config.toml
arch = "resnet"
model = "image classifier"
dataset = "microscope photos of single blood and bone marrow cells"
train_examples = 194171
image_size = 48
crop_scale_min = 0.7
horizontal_flip = true
color_jitter = 0.1
targets = ["smear"]
num_classes = 2
norm = "batchnorm"
activation = "silu"
channel_attention = "se"
drop_path = 0.05
depths = [3, 3, 3]
kernel_size = 3
stem = "deep"
avg_pool_shortcut = true
widths = [48, 80, 144]
loss = "cross_entropy"
init = "torch_default"
residual_init = "none"
optimizer = "adamw"
lr = 0.0025
beta1 = 0.95
beta2 = 0.99
eps = 1e-08
grad_clip = 5.0
sam_rho = 0.1
steps = 7300
batch_size = 512
epochs = 19.2
lr_schedule = "linear"
final_lr_fraction = 0.1
warmup_steps = 730
weight_decay = 0.2
Rows from block 6 of a small image classifier, named by matrix and row number. Rows with one number belong to one channel. Each number is 128 + 32 x the weight over its row's rms, rounded and kept within 0 to 255. All counts start at 0.
Before each channel's rows are labels from the 100 images, of 14848, where the channel reaches its highest value: "strongest on" is what is common among them. Only what is clearly more common there than usual is listed. The data: microscope photos of single blood and bone marrow cells.
# convs0: first 3x3 conv, stride 2 (model.blocks.6.convs.0.weight, 144x80x3x3, each kernel summed), inputs 27-53
# convs1: second 3x3 conv (model.blocks.6.convs.1.weight, 144x144x3x3, transposed, each kernel summed), outputs 24-47

strongest on: smear: peripheral blood
convs0.109 [144 160 155 133 210 103 126 138  93 115  78 129 141  93 155 136 110 115 102 106  81 104 120 105 105 111 134]
convs1.109 [131 127 155 106 156  93 157 141 106 167  78 149 155  93 147  89 122 146  72 148 146 101 185  71]

strongest on: cell type: lymphocyte; cell type: erythroblast
convs0.84 [140 108 111 113 182 152 162 106  84 131 100  62 126 121 122 115  72 143 144 106 178 148  71 132 126 170 130]
convs1.84 [141 139 119 126 108 104 108  81 115 105 119 122  63 114  87 108 125  66 108  83  76 129 171 125]

strongest on: cell type: lymphocyte; cell type: erythroblast
convs0.100 [138 119 107 118 188 151 167  99  88 135  90  71 128 126 114 113  81 150 143 102 179 146  80 128 133 176 127]
convs1.100 [143 139 119 127 110 106 109  70 118  92 120 123  65 113  99 105 124  64 108  82  85 125 171 124]

strongest on: cell type: lymphocyte
convs0.85 [138  82 104 111 131 143 164 109  74 119 105  67 126 138 115 109  81 131 150 110 175 145  54 137 123 156 124]
convs1.85 [131 137 122 142 109 111  95  88 115  89 125 123  68 118  92 114 126  71 121  92  79 124 157 121]

strongest on: smear: peripheral blood; cell type: segmented neutrophil
convs0.137 [144  84 121  68 100  75 141 132 107  94  90 147 126  81 146 160 183  95 100  76  81  57  84  94 140  97 130]
convs1.137 [110  96 216  86 182  68 129 117  96 147 105 206 117 106 136  77 118  98  91 158 130  90 151  79]

strongest on: cell type: lymphocyte
convs0.0 [ 98  92  87 101 119 116 110  88  92 101 103  50  89 110 102  92  60 127 131 109 125 127  74 109 137 131  90]
convs1.0 [112 136  84 119 105 114  93  97 106 101 123 112  57 123  80 120 130  81 126  69  81 116 158 113]

strongest on: cell type: erythroblast; cell type: lymphocyte
convs0.115 [131 119  97 112 175 140 133 119 100 145 104  60 119 104 124 105  64 161 127 103 152 140  65 129 129 169 119]
convs1.115 [153 141 102 118  84 112 136  76 126 134 118 105  45 120 113 109 130  61 101  55  97 130 157 129]

strongest on: cell type: erythroblast
convs0.47 [129 123  80 147 158  74 129 118 136 150 134 102 103  94 150 113 117 137 106  88  95  90 131 124 179 124 113]
convs1.47 [197 113 136  76 166 147 153  97 157 139 128 164 119 138 153 116 132  87 118 145 134 155 128 161]

strongest on: cell type: erythroblast
convs0.139 [152 144 113 179 145  80 139 138 157 181 118 127 125 111 161 140 158 153 117 108  97  82 137 127 138 129 125]
convs1.139 [189  90 141 112 163 133 166 120 152 126 120 147 150 121 168 109 126 116 105 144 145 154  73 153]

strongest on: cell type: erythroblast
convs0.127 [152 156 115 167 145  90 141 136 160 173 130 130 135  97 168 143 152 140 120 112 100  92 134 108 154 117 139]
convs1.127 [195  99 163 110 181 130 165 132 159 147 117 174 148 115 168 115 131 129 104 167 147 156  88 158]

strongest on: cell type: erythroblast
convs0.111 [156 141 106 169 137  83 150 133 164 172 133 137 127  99 162 141 159 140 112 110 100  93 129 116 159 119 131]
convs1.111 [197 106 163 110 190 136 163 127 158 133 136 180 154 129 168 124 133 126 128 169 154 168  96 160]

strongest on: cell type: lymphocyte
convs0.94 [127  89  96 110 149 144 145 105  78 125 109  60 119 123 110 100  66 138 142 107 162 144  48 132 118 162 117]
convs1.94 [132 139 115 132 105 108 109  91 117 105 123 118  54 119  94 110 128  68 119  76  71 123 157 120]

strongest on: cell type: lymphocyte
convs0.52 [129  78  98 113 127 139 148 107  78 118 118  61 114 134 110 100  71 128 151 112 155 140  52 130 113 150 117]
convs1.52 [128 138 114 136 107 110  98  93 112  95 127 122  54 123  80 111 130  74 122  83  73 121 152 120]

strongest on: cell type: lymphocyte
convs0.126 [133  75 104 115 134 149 155 102  77 118 115  65 128 144 116 110  79 131 158 112 177 148  53 131 111 158 128]
convs1.126 [128 135 119 132 114 107  93  83 111  93 121 125  64 117  83 110 125  63 117  89  75 125 156 120]

strongest on: smear: peripheral blood
convs0.70 [115 133 163  99 191 113 134 115  84 130  35 126 143  79 143 152 111 130 108 110 108 131 115  84  67 123 134]
convs1.70 [115 126 174  68 155  83 127 124  86 137  77 168 144  86 139  60 128 127  68 155 132 102 152  90]

strongest on: smear: peripheral blood; cell type: lymphocyte
convs0.13 [116 125 105  86 119 140  81 139 135 137 145 153 108 201 135 136 149 133 212 200 123 162 132 164 145 129 120]
convs1.13 [129 120 140 146 165 117  74 122 102  69 105 153 156  97  80 114 114 137 115 159  87 131 148 123]

strongest on: cell type: lymphocyte; cell type: erythroblast
convs0.44 [137 113 108 113 187 141 155 112  88 125  87  64 124 107 120 109  75 152 132 103 159 137  68 124 148 169 129]
convs1.44 [140 140 111 120 103 102 112  80 114 106 111 117  58 109  90 105 128  67 105  77  76 124 176 120]

strongest on: cell type: segmented neutrophil
convs0.81 [ 91 106  72  94 132 121  64  85 128 126 116  90 105 124  85  96  95 106 133 132 100 150  87 140 115 100 115]
convs1.81 [120 158  75 116 158 157 108 117 139 156 154 112  73 123  94 195 112 120 162 115 104 123 141 150]

strongest on: cell type: lymphocyte
convs0.61 [123 113 125 159 145  94 127  94 125 113  98  84 120  81 117 124 112  90  84  95  70  80  84  94 149  89 114]
convs1.61 [104 142 171  68 173  85 180 110 112 197 122 172 140 128 173 114 147 116 115 157 168  75 162  75]

strongest on: cell type: erythroblast; cell type: lymphocyte
convs0.10 [165 124 128 104 193 127 144 139  81 123  98  58 143  93 162 129  70 158 115 105 134 143  63 136 149 156 147]
convs1.10 [152 165  86 105  86 111 141 139 120 153  98 101  92 103 129 108 128 104  87  87 106 136 220 130]

strongest on: cell type: lymphocyte; cell type: erythroblast
convs0.117 [134  86 103 112 147 145 155  94  79 134 107  71 125 137 109 103  74 141 151 109 179 145  59 127 112 168 126]
convs1.117 [131 134 119 134 108 108 102  72 113  96 117 117  63 113  98 109 124  57 113  84  79 125 158 120]

strongest on: smear: peripheral blood; cell type: segmented neutrophil
convs0.69 [137  79 127  80 105  82 140 130 114  96  98 127 135  65 141 155 163 101  83  61  88  68  83  74 139 101 131]
convs1.69 [106 103 217  77 176  77 138 124  95 170  94 200 126  99 142  85 108 102  89 165 135  82 146  85]

strongest on: smear: peripheral blood; cell type: lymphocyte
convs0.118 [ 74 106  86  82 123 106  77  82 123 115 107  92  93  94  86  87  69 101 112 116  93 127 115  99 167  94  91]
convs1.118 [114 128  94 124 171 147  83  93  92 127 106 133  70 105  69 157 113  99 129 106  76 119 140 124]

strongest on: cell type: lymphocyte
convs0.36 [131  84  99 109 149 146 154 101  77 121 109  60 120 130 112 101  69 136 146 109 166 141  49 133 123 162 121]
convs1.36 [129 138 118 133 108 107  99  89 112  99 122 123  59 118  85 110 128  67 118  83  73 124 159 120]

strongest on: cell type: lymphocyte; cell type: erythroblast
convs0.49 [ 97  97  83  91 136 117  98  91  87 102 105  48  89 117 103  93  63 134 138 113 126 131  76 127 135 135  93]
convs1.49 [117 134  94 122 117 117 103 103 108 108 120 119  60 120  86 120 132  86 124  79  86 117 170 113]

strongest on: cell type: erythroblast
convs0.46 [161 158 112 183 145  89 138 140 163 175 124 141 127 101 162 146 158 144 124 114  98  77 133 112 153 126 134]
convs1.46 [193 104 154 106 179 131 166 124 159 138 128 167 152 132 173 124 134 120 117 160 154 162  89 158]

strongest on: cell type: lymphocyte; cell type: erythroblast
convs0.23 [139 103 102 111 164 146 167 113  86 141  90  64 122 112 114 108  71 149 132 100 181 145  66 127 130 167 121]
convs1.23 [145 140 120 138  99 116 110  81 123  98 121 115  60 118 104 113 127  64 115  78  85 129 162 123]

strongest on: cell type: lymphocyte
convs0.37 [134  74 103 112 135 144 155 102  72 114 106  66 126 143 114 113  86 134 157 108 176 144  52 128 127 157 132]
convs1.37 [126 136 120 132 116 107  94  87 110  87 122 126  66 116  85 111 122  64 121  93  72 123 156 120]

strongest on: cell type: lymphocyte; cell type: erythroblast
convs0.98 [126 104  85 105 144 134 134 113  95 124 107  48 115 107 118 102  53 147 136 101 138 135  51 125 140 150 111]
convs1.98 [142 151 106 132  98 113 112  96 130 117 127 110  48 126  99 118 142  76 123  71  75 126 151 125]

strongest on: smear: peripheral blood; cell type: lymphocyte
convs0.140 [148 128 120  57 102 108 109 168 123 135 148 162 124 167 150 163 171 119 175 196  99 131 130 171 121 113 139]
convs1.140 [146 115 137 124 151 140  69 141 104  67  87 143 138  81  76 109 103 130 107 155  95 165 137 144]

strongest on: cell type: erythroblast
convs0.74 [152 146 115 195 148  85 136 134 159 171 118 125 128 100 158 143 149 147 115 107  97  89 138 118 165 121 129]
convs1.74 [189 102 146 111 163 136 168 124 155 140 127 152 145 127 172 114 137 125 111 148 147 157  84 157]

strongest on: smear: peripheral blood
convs0.12 [137  86 123 103 112  67 136 111 118 104 101 113 123  79 130 142 151  81  79  75  75  56  87  91 151  86 125]
convs1.12 [105 124 215  80 193  74 147 118 110 164 123 210 129 128 156  99 141 102 111 173 145  74 155  74]

strongest on: cell type: erythroblast
convs0.21 [148  94 120  53 158 115 122 131  65 116 106  66 136  97 151 135  56 159 122 108 124 121  63 125 151 153 139]
convs1.21 [140 136 137 120 111 122 112 174  92 119 100 123 111 113 124  95 121 125  97 142 101 150 223 140]