{"arch": "resnet", "channel_attention": "se", "kernel_size": 3, "stem": "deep", "init": "torch_default", "lr": 0.0025, "steps": 7300, "lr_schedule": "linear", "final_lr_fraction": 0.1}
Rows from block 2 of a small image classifier, named by matrix and row number. Rows with one number belong to one channel. Each number is 500 + 25 x the weight over its row's rms, rounded and kept within 0 to 999. All counts start at 0. Numbers have three digits each.
After each channel's rows are labels from the 100 images, of 14848, where the channel reaches its highest value: "responds to" is what is common among them. Only what is clearly more common there than usual is listed. The data: microscope photos of single blood and bone marrow cells.
# convs0: first 3x3 conv (model.blocks.2.convs.0.weight, 48x48x3x3, each kernel summed), inputs 0-47
# convs1: second 3x3 conv (model.blocks.2.convs.1.weight, 48x48x3x3, transposed, each kernel summed), outputs 0-47

convs0.16:493485481523492487499445477475459454499518512511481501455519511493490505494444475497502488515444496522523490491507505528451464529463507465494523
convs1.16:494492567503494452530442487458508463502472518469534509485482497513492498466456508495497476473566516499508522497503520490498507513499493504500472
responds to: smear: peripheral blood

convs0.25:542521486495495496482526511470485513495485518466512463483487519522478489497511509466473507478465463469491546538480509482472463484480470455456460
convs1.25:506488487512515524451513483514499520506523503541469490525516495460482508511523497501522531539482524498516427537514489552516514477509543524529515
responds to: smear: peripheral blood

convs0.19:539509482516482492487536496484502517482481489479508445490473508519495488480521505464474491486478464462471529510466503459486467491478463473447457
convs1.19:499489487512513529444496474523491508495529491529473489528520489459484501516510493511518543528470510496500422549496483539507516479504539515523518
responds to: cell type: segmented neutrophil

convs0.44:525465511487492495493478454488463479479533468481482473484498473494525474451477480506518447520500476511513483454495474486513500493520454449482504
convs1.44:521480552526491437509480527500521481512514539467499519471521483516508483466459492530506465477559509515502502500517533521493510509466520524525498
responds to: smear: peripheral blood; cell type: segmented neutrophil

convs0.6:479517488511489498468530496491516514484471486487481462499483500520496491483516500469470479481486487461463522497431507458491470489482471483459431
convs1.6:492500477513518540459502474518500509498533483539469496525531488458480509522512491514512545534467509496499437545485478534512518481511534515521518
responds to: cell type: segmented neutrophil

convs0.36:488484481510490468507440484453456450489500513501490519459514514495491502502438488468503486515447501525507500502497499526460469529467504482502501
convs1.36:498500550488498471526418475446499445489470501474528506485476499518496501469446505502506483473538514502503526490501505477490509508496488502496479
responds to: smear: peripheral blood; cell type: myeloblast

convs0.28:553498476501494495492522486485486508482492494474515442483482518526501497508514517478485510481466445475494523541503500481477469508487442451454480
convs1.28:490467492509505516450498462517488500511526495531472485510509489456484485501515484506520508546485510494499414511507486544506511471494551518529522
responds to: cell type: segmented neutrophil

convs0.24:483478478512495453523458484478495481501493516511537569472497501505504454503446498460518474525485501552497511509513499522483498520490526506542516
convs1.24:496462530495507482503440469460486457479458490487522462485450503485487503456479507467518497480500516477503500471511509463500519518497477500473455
responds to: smear: peripheral blood; cell type: myeloblast

convs0.33:508482501509494478501470458468477479506517503476493489462498508490548437474469474451508443552506465489491490488483482498522488480502472483493493
convs1.33:512496546491512451492472540479493485502469530454509472487486515512486492460478495489516484456527514485502554517522553486485518532463509519510482
responds to: smear: peripheral blood

convs0.11:500489487510486511495524495482517500464481475503468474504476480507491499492507506496473486458491493463463521489443507439489489511502463476459426
convs1.11:475492485513511540458498469527504502492536461529472489509517484454491496531511482518501528536476498505467435522476458517511498457499533508508521
responds to: cell type: segmented neutrophil

convs0.21:491542501504501513469511526480487511492506511502466558484484523533479462482509509461496474550498450554476524535477510520473510502489497526519473
convs1.21:503467530508511505507492483510468509485490502517528433536496503438455493483511505471540545484489512455515470511521540477502503533489499505483484
responds to: smear: peripheral blood; cell type: myeloblast

convs0.22:520551496517490541455485481495527475510449482494469494496502477491478476499476475509465474502482536465446494475481485473478474493488526522478464
convs1.22:494537530481538526506508493513537516485521479553488518529551517530517535533502525546505503501540518511490538509463477516527535501517492492521488
responds to: smear: peripheral blood; cell type: segmented neutrophil

convs0.37:479462476497469461516442483449459456506507493491488517448501500498509499498437486470507481496460500531515494492501499513489471527490504473503516
convs1.37:504492534493500450533433488443496440490476515471520503447478498512496496458444508494505471486519511500497509487494519485498506512493491505500484
responds to: smear: peripheral blood; cell type: myeloblast

convs0.23:530511511492480504479501476470511495487497481485479471494480501509494449453474501478481438529488466469478515501472474489456477467456469467487479
convs1.23:511480532481517506474501514547481523493486481502509475572491509480479505501511518485538528494518539492528492514570516500515529488494540540528492
responds to: smear: peripheral blood

convs0.17:494485496502473480501441474471440466475504508471475486463486518494505472480446471479500480531457474503515507490486493529482466521485493466485510
convs1.17:495493563492504452509450502458503476504466531466530511492480506527486511473462507494512480459552512496511542507508536487484512516482495510512476
responds to: smear: peripheral blood

convs0.1:476512519474516501495495519494500510455493486497509551515503500504468465484503463466497476537487495547506505492504501573467514517472550497548493
convs1.1:482440512507503491506507463512476519500451499505525467524454508471466500470524508450517508487490506462511488482520526467494503515505474497464443
responds to: smear: peripheral blood; cell type: myeloblast

convs0.35:478518499478519501490510520491476513463501493495498554503492515522453468478504487473491481547476477552506512497496499563464510507473543489547485
convs1.35:484434519512504499510505477519475521511460496506527457528465504463468499470520506456524523481495511463514483488522540469499500532502491501468457
responds to: smear: peripheral blood; cell type: myeloblast

convs0.32:539502483520481503500521494484504507481490487491501437491478511519517498493506512492484500470484471462471515518478505430496478505488443466440467
convs1.32:485479479519515527447494465525494497515534489533480497516514489451485488512510483503515520535475499496487419515500469538507508462499540517517522
responds to: cell type: segmented neutrophil

convs0.5:493479521489515520508494497502523494492533479543475523514530500487508563517497553547531519479559518495537491501502497488543547505532496488509500
convs1.5:458496496434465496508499505506534494449512474486503511487512481514536446493496462515487476493512489536464511487487487491460479466446493493495515
responds to: smear: peripheral blood; cell type: lymphocyte

convs0.46:551513485503489485484531497484498519496476498465512463493474518514474485495520509455473499479469448476480544535470500498478470491476475470460458
convs1.46:505493488515514527445504476522493515499522496536467485530521493464483506514516498511521541531478522496502423547499492543508517490505540518527512
responds to: cell type: segmented neutrophil

convs0.4:488501502504498480509496496494506508488483497498527578506488488511504444505494474452494482535502490562476514512500510537478493513468541528557498
convs1.4:490449517507513499494488455499473496490449482504513454514450509468471498471514514452531513489482512462505489478517524470507509521506476495470448
responds to: smear: peripheral blood; cell type: myeloblast

convs0.38:506501483503489498485530499480521510470475493495472462498474499516494488484513500482476489472485483452461517503447509443484482502480471476463424
convs1.38:482498477513517542462500477534498511495530483536475496528521493457484497532516490514513531539470508503475436531492465530514507467509542520515515
responds to: cell type: segmented neutrophil

convs0.15:496476512481503517508503488489527493490514475517466522524510491486522547501496567529513501476568506497514495490495486480559546492552484478504502
convs1.15:463495496425470502498498504514532495445516465484496514495506482509525449500493466518482484497506488528442503489484474495472486460458498503495510
responds to: smear: peripheral blood; cell type: lymphocyte

convs0.43:497526500502494510470527504476526508499461497483488468494483501521485488494507499470465483475497497441460522500433504463489481490490468486457438
convs1.43:490496479518522539455511480520508514510527483556480492523531494466489514525518487510511534541463516500512433525490471534525511492513534517521515
responds to: cell type: segmented neutrophil

convs0.39:469508503500493514471520496485525502487469485493461483513490482501491494491508490497467483475509516450448494477431502449492488496499477485470429
convs1.39:486505475516521546469507480523522505503537461547467497502523490462499512532509485526496534544463496508482460516463449516520501483507530509520518
responds to: cell type: segmented neutrophil

convs0.9:543517487499494491484527498479488517496474509460504461492477520513474488490519512459463505485471444470488542541487504514474470492475482465471450
convs1.9:508491490512513521453508483523496521497521501539462483532520496462483510512522498507523541535480528499503423546502496542504516492502543522526511
responds to: cell type: segmented neutrophil

convs0.12:481471480497473470519437484450449453501512496499485511453505505503505507505436483472506486500460501527512493494496498512481464532491495472495513
convs1.12:504499534496498454537429490448500440495481516469519507450485497518498497469437506500502469481533509503499514492493518490493504511488495505505487
responds to: smear: peripheral blood; cell type: myeloblast

convs0.3:469513497507491507478526501485522508487473495489486473500484501523490493503510502488469489468499491454462516502427508442491485495492466485466423
convs1.3:482495466514518545462503477521509505514541477551479495507525491447488498521515482515504523545467504498494445508476450528518500478504529510514521
responds to: cell type: segmented neutrophil