From a checkpoint of a small image classifier.
Model: 48-pixel images, arch resnet, activation silu, widths [48, 80, 144].
Training: adamw at rate 0.0025, batches of 512, held-out accuracy 100%.
Data: trained on microscope photos of single blood and bone marrow cells, 194171 training examples, 19.2 epochs.
Rows from block 5 of a small image classifier, named by matrix and row number. Rows with one number belong to one channel. Each number is 128 + 32 x the weight over its row's rms, rounded and kept within 0 to 255. All counts start at 0. Numbers have three digits each.
Before each channel's rows are labels from the 100 images, of 14848, where the channel reaches its highest value: "responds to" is what is common among them. Only what is clearly more common there than usual is listed. The data: microscope photos of single blood and bone marrow cells. In brackets: how many of the 100, against the usual share in percent.
# convs0: first 3x3 conv (model.blocks.5.convs.0.weight, 80x80x3x3, each kernel summed), inputs 0-79
# convs1: second 3x3 conv (model.blocks.5.convs.1.weight, 80x80x3x3, transposed, each kernel summed), outputs 0-79

responds to: cell type: erythroblast (48 vs 14.3)
convs0.61:151107102100146123108176147110154043108175148102112151068146139144066148100193120158115109123076180134119056093119092130145127123086172137135203157070131114177144100144141201139112117113122125109123147117145133098137099171167139157090137083
convs1.61:115153089129123161076097160156138139165146097166076094132128153163092092084156136085099155159153109087072142135104165148161068069165159162158105101162097112158156161158115101070138160132140082070099155144093135099093075089105092128096106096

responds to: cell type: erythroblast (49 vs 14.3)
convs0.73:149105105101147117119180151113154047110174148099111156071140138144066152100191117162117109126076183136115052093129095130143126125095167133134203163064132115180142099139144203142115121110123125113134153116145147098140100170166139160094135091
convs1.73:116152085124125162071094159152138137167142093160080094131126152163087097079151135087101150157153109086073141134096168141158065066170154164155105099164100114156150161155114105064139156134139084064094155144100136103098072089105095129103107096

responds to: smear: peripheral blood (100 vs 16.2); cell type: segmented neutrophil (41 vs 20); cell type: myeloblast (37 vs 1.9)
convs0.77:093096108068121105103125125107091101152122110112116126069119116120064077099106113084045123074081126081103088075060124117106101095103105119127114130097085120099104113094145106100137108112156101118057128090122120078111108097137125113052095090
convs1.77:075145163152140140103139163135099171135118106135087166151140169161163082111115193107186145111151165124112195159166168131140123121140109147154169138140092121105135132071087141123117144196208125120164175160136141132086109130175063156166068152

responds to: smear: peripheral blood (86 vs 16.2); cell type: myeloblast (29 vs 1.9)
convs0.32:125081109064117100163123088105117057151105122117133123079094096094066115118122136085075112073090141099088046119060139108070103108123120106115115133077066094118090147132138101088111102146161089135079115117087098117100116114131112120095132090
convs1.32:065120191113123187156074151172138138096139075156154162163142180146151135128114113148176151112170105107174160125151122134152172160090113175186091097113168130117151095147105074177100148161130177164150159118149132156043139143123087147143131142

responds to: cell type: lymphocyte (46 vs 15.2)
convs0.23:104116158156135128132114165116118189135104120120140145204114155154204171146109160135181135168167122131124187161198151118163118141179100157131101151189172142108126139119122100131130153134130133110191159153157173196109144106115100090184136198
convs1.23:158073131082122130143132100093082072097106147120147158058055128135105139117087074136103092095093104121135067078098109092131122127107090138143094115101159121087100095116203170122153093064056141115091125111158082111140122157108134114109150125

responds to: smear: peripheral blood (100 vs 16.2); cell type: lymphocyte (72 vs 15.2)
convs0.36:079114177150121140144106155131095175130091113139153147184127165162186131129089161128148132126158098127142167138183170119163123145174092161140064142171160121090135129114111066135153158138151146112166171116159167176087133100055071080160153184
convs1.36:157085119086162162142141115089091092095101151113154164049052154149109128091070137111119090084094139103141074119101118074159124130096065161168143121122168077076091095100154183124093093103110150119094155137176118117110103148153114150121113106

responds to: smear: peripheral blood (100 vs 16.2)
convs0.28:080131095053112117099094124127096081120133072130125116108126123108073068120093131097070130067130085110118089070057116124120119101083115130122098094102108085098117117108111096104137105133142133133051089080127095078091120102086093129095148079
convs1.28:094155090148162162089127165180166205135138096159083104184182143136147122109153145139171177162182137107123194158182140180148118087142154160155136130152148104153179167136114123138060176150140106115172149145098176137134106106126134159155108093

responds to: smear: peripheral blood (100 vs 16.2); cell type: lymphocyte (75 vs 15.2)
convs0.24:096110171158119138139116161131097184151094123143151138194126168167183134134101160136149132117161110124141174131192171121169126147183105171136082143176171126103136138126112080134161160135145136110171171118167177170093137109061071084156151195
convs1.24:151095120083158169141134132087094085102099136127159157036056163162106127094073140108114093092084131101143073111091121084170115129102073173174135111110171079082096099107157170115101092105110145114085157133179112107116106146142117154120116109

responds to: smear: peripheral blood (87 vs 16.2)
convs0.42:116080162116148032120137090120098121163118143072107127155130089110165172154138158150159136164137154135102142143101168130062123158195116069072132133143082135125138167086148126144154172117148100117109152145086198179115152121138133111154144209
convs1.42:145098146041104147147092129100110071108114122110146158073060147157115138098081092104124096105110064123119074068086122090146111122109079163153033081117154151084094088125166111107142094112101128117099140106163105124101104139096123138123154125

responds to: smear: peripheral blood (100 vs 16.2)
convs0.14:074136096072115115097091121122096086105125073130126113102119121108081057121083141083070127072125082103116096085061115123113112102080102130121089093102106098084110111110103090100128106138145136134058082086126097089093121089094094127099147077
convs1.14:094149090156156156089136163171158204133132115146086110190190141133151122109153151145174175152180148112125197167192143178150122092137151146145145145150150094152176166135111129140053173146136111117184142145098182143122109113135126164158103096

responds to: cell type: erythroblast (48 vs 14.3)
convs0.5:150113099091145124101176151114146039105176143105113150071143136141055146098187122155109109114085173128119048088111091124144126125091172137135198154064128116177136099143133198135118117114129126107109142111143135092140097170165136157088133089
convs1.5:107153087133128166072102158164139147163144096168071094139132152164097089076154139086100158159162111090076150136113166151159072069165158167157107108171103116154159161149114101082129159136140083077109156145094142099091069090109092135102099092

responds to: smear: peripheral blood (100 vs 16.2); cell type: myeloblast (34 vs 1.9)
convs0.6:070112178127122133139097143137081154143082102141157144153139157163171109118078169135141119100143095128131146128165174131152128142184073150131060129159133127078144140089119071136171155134165139118151170100152152162081122079059067067154159180
convs1.6:153091115094176167126143122101111117099114159107135153059066156149108110067081162099120098086113152100125092152093123073156118123085067157165157126137141063085097096114134175123067107131134139114100156160150139101083083148172089166128092080

responds to: cell type: erythroblast (47 vs 14.3)
convs0.21:160103108108157125124187151117149063132163155109120159075151143152075150108205120164124115116074197133111073088145105145146127120093169138139211167081132125186148103132137214143127116118121124121137147114149137102144107171168140168088141091
convs1.21:112141086130118165076089151159128132163146092177083102129125150161084089087150133085088155150139095074086135131081167149159082088164156162162093091149099098152158157150125099076143152119128094083079151139103132095080084093089086110092114077

responds to: smear: peripheral blood (100 vs 16.2); cell type: myeloblast (36 vs 1.9)
convs0.72:143031112061128107119143138091112083201119151084100153081093126129072124124136141108110113083077179100068073076086141102126095101140140130128148159107107112137095141115195135103137109111142087121086148111124119092090123134153133166061122122
convs1.72:080182160135105159137086191138132123137106062153096151143116207167154116093144108097139144157161104066104172102114135134179119139124146176194076083140088143144133114153127091105144145108128128106111178095150088157084098128071098082092153106

responds to: smear: peripheral blood (100 vs 16.2); cell type: myeloblast (36 vs 1.9)
convs0.43:077115089071105128106096114128095088115138077138136107095126118107079067118106132096056124069115085115119095080051117124115125110089116133125103094107107092101110127117105101101138106131151129141068086077125070070082118105104091111078158075
convs1.43:103153098150161161092132160175165190134156109160103104173185140129133119124158144142170181162182146114139186164181148185144125104131155148151149132146140083161185177150108139147041177160141124119163175169098166129127123106128121169150101093

responds to: smear: peripheral blood (100 vs 16.2); cell type: segmented neutrophil (40 vs 20); cell type: myeloblast (28 vs 1.9)
convs0.39:111122148157099153186118147133116190199114146154159099166133150161146076102118133124136101036125122105132153114213166114156128146184110157128092168161175133113136136088115079129163134127161099093195156117148151123088095119079081149111132170
convs1.39:164111104083183169123136109087121074112120118118173142026074149166090130107109150121131097085102151095154065096081121076161111114092121179170153105107177083122104109126123154128087095109097147097075140133186102092136120159129104151135119104

responds to: smear: peripheral blood (100 vs 16.2); cell type: lymphocyte (78 vs 15.2)
convs0.22:142099150143120173185157166118120168195085168169177169141115181222122127112153114126132120094117150083137154099206169118189123123160149185169137173146173156153123127107153142135176114119135137118175149104172174118130114155123108137092135148
convs1.22:111134138117121169157092132133128114159113094148178143078103178175090082113113164079070141143082090085146098101073159106171129165151110173173116087138133097113125150101090100124088135144147150136070172108187122070105132104116080160087066101

responds to: smear: peripheral blood (100 vs 16.2); cell type: segmented neutrophil (42 vs 20); cell type: myeloblast (32 vs 1.9)
convs0.13:099053155098122073127102093112087155138106121087116100167121082080181178129095146119158121192142122113100141144146131120092116134167085074080087117155097130087113153101132074111135135107156078125161147142086167197065126086135113101157137170
convs1.13:095074130023126131136093142114086096086094100098129166109049140150121119094081065152125096105120101144130096098115115078134129127094074143145055104113138133076099089120177156127140112101066133120133103103146066124113094123109105112120163121

responds to: cell type: lymphocyte (42 vs 15.2)
convs0.74:098114159159103135154095162122110185130102119125136128196116155145188172129089144134168126149157106122130167154203147116166118145176087157131075139178177131088125129115118071129130149113149120101192173150156168187091133095094087095172127189
convs1.74:158070128081157140140137113091067089099094137116162156059051128145111146126074108147116089102080138119146067092107116079144121121107080148153114127110174101078099109101184184128127098065052147110100138117163088119146130145115131121114139136

responds to: smear: peripheral blood (100 vs 16.2); cell type: myeloblast (33 vs 1.9)
convs0.49:127087166132137106177157119129082120185106160132154141086146136170088067094139149128082096039074146083104101070157191137117113120169133132109123155095096119132142138080143136121185132114158101114133170086131137089119089129097105078066168150
convs1.49:121129121117172166115144108124129127125138137115121141086095151149098082080123192097113130089128157101130123188078151095136129138100113163165169125148123064121118123104091148131054128177176146131093160181144153077072093131188064171129077069

responds to: cell type: erythroblast (50 vs 14.3)
convs0.16:148105102103148121121182149113152049113171151103113156074149139144070154101197113161118112127080189140115059091132093137145127122086169135132204165067134116181148097138146199144111118109119124117134153115144137102140099174161140160097139083
convs1.16:116155092124125163077092163156141130168145087165080093131128153160082100089155134090101153159153105089075135130093169147162072068171160162159102097159099114158152162159121104069145160133135080067087154142094134101097080089099098127101114096

responds to: smear: peripheral blood (100 vs 16.2); cell type: myeloblast (33 vs 1.9)
convs0.60:090109095109079122142086139092120158132121101109124095115098130100115082085088107071111091062091118081102110117138106087139095118124071131128098123142150070081089120072098082096070096114169080086148119123128084104085086074134105151109076103
convs1.60:152108111110217152110138106107088153132098075116155136111112091127144180137096135174197115121126217111184128120151120114123131098097110124125157148123173084102143154127118151171051133065069157113164158117141168184147140092099116115175131138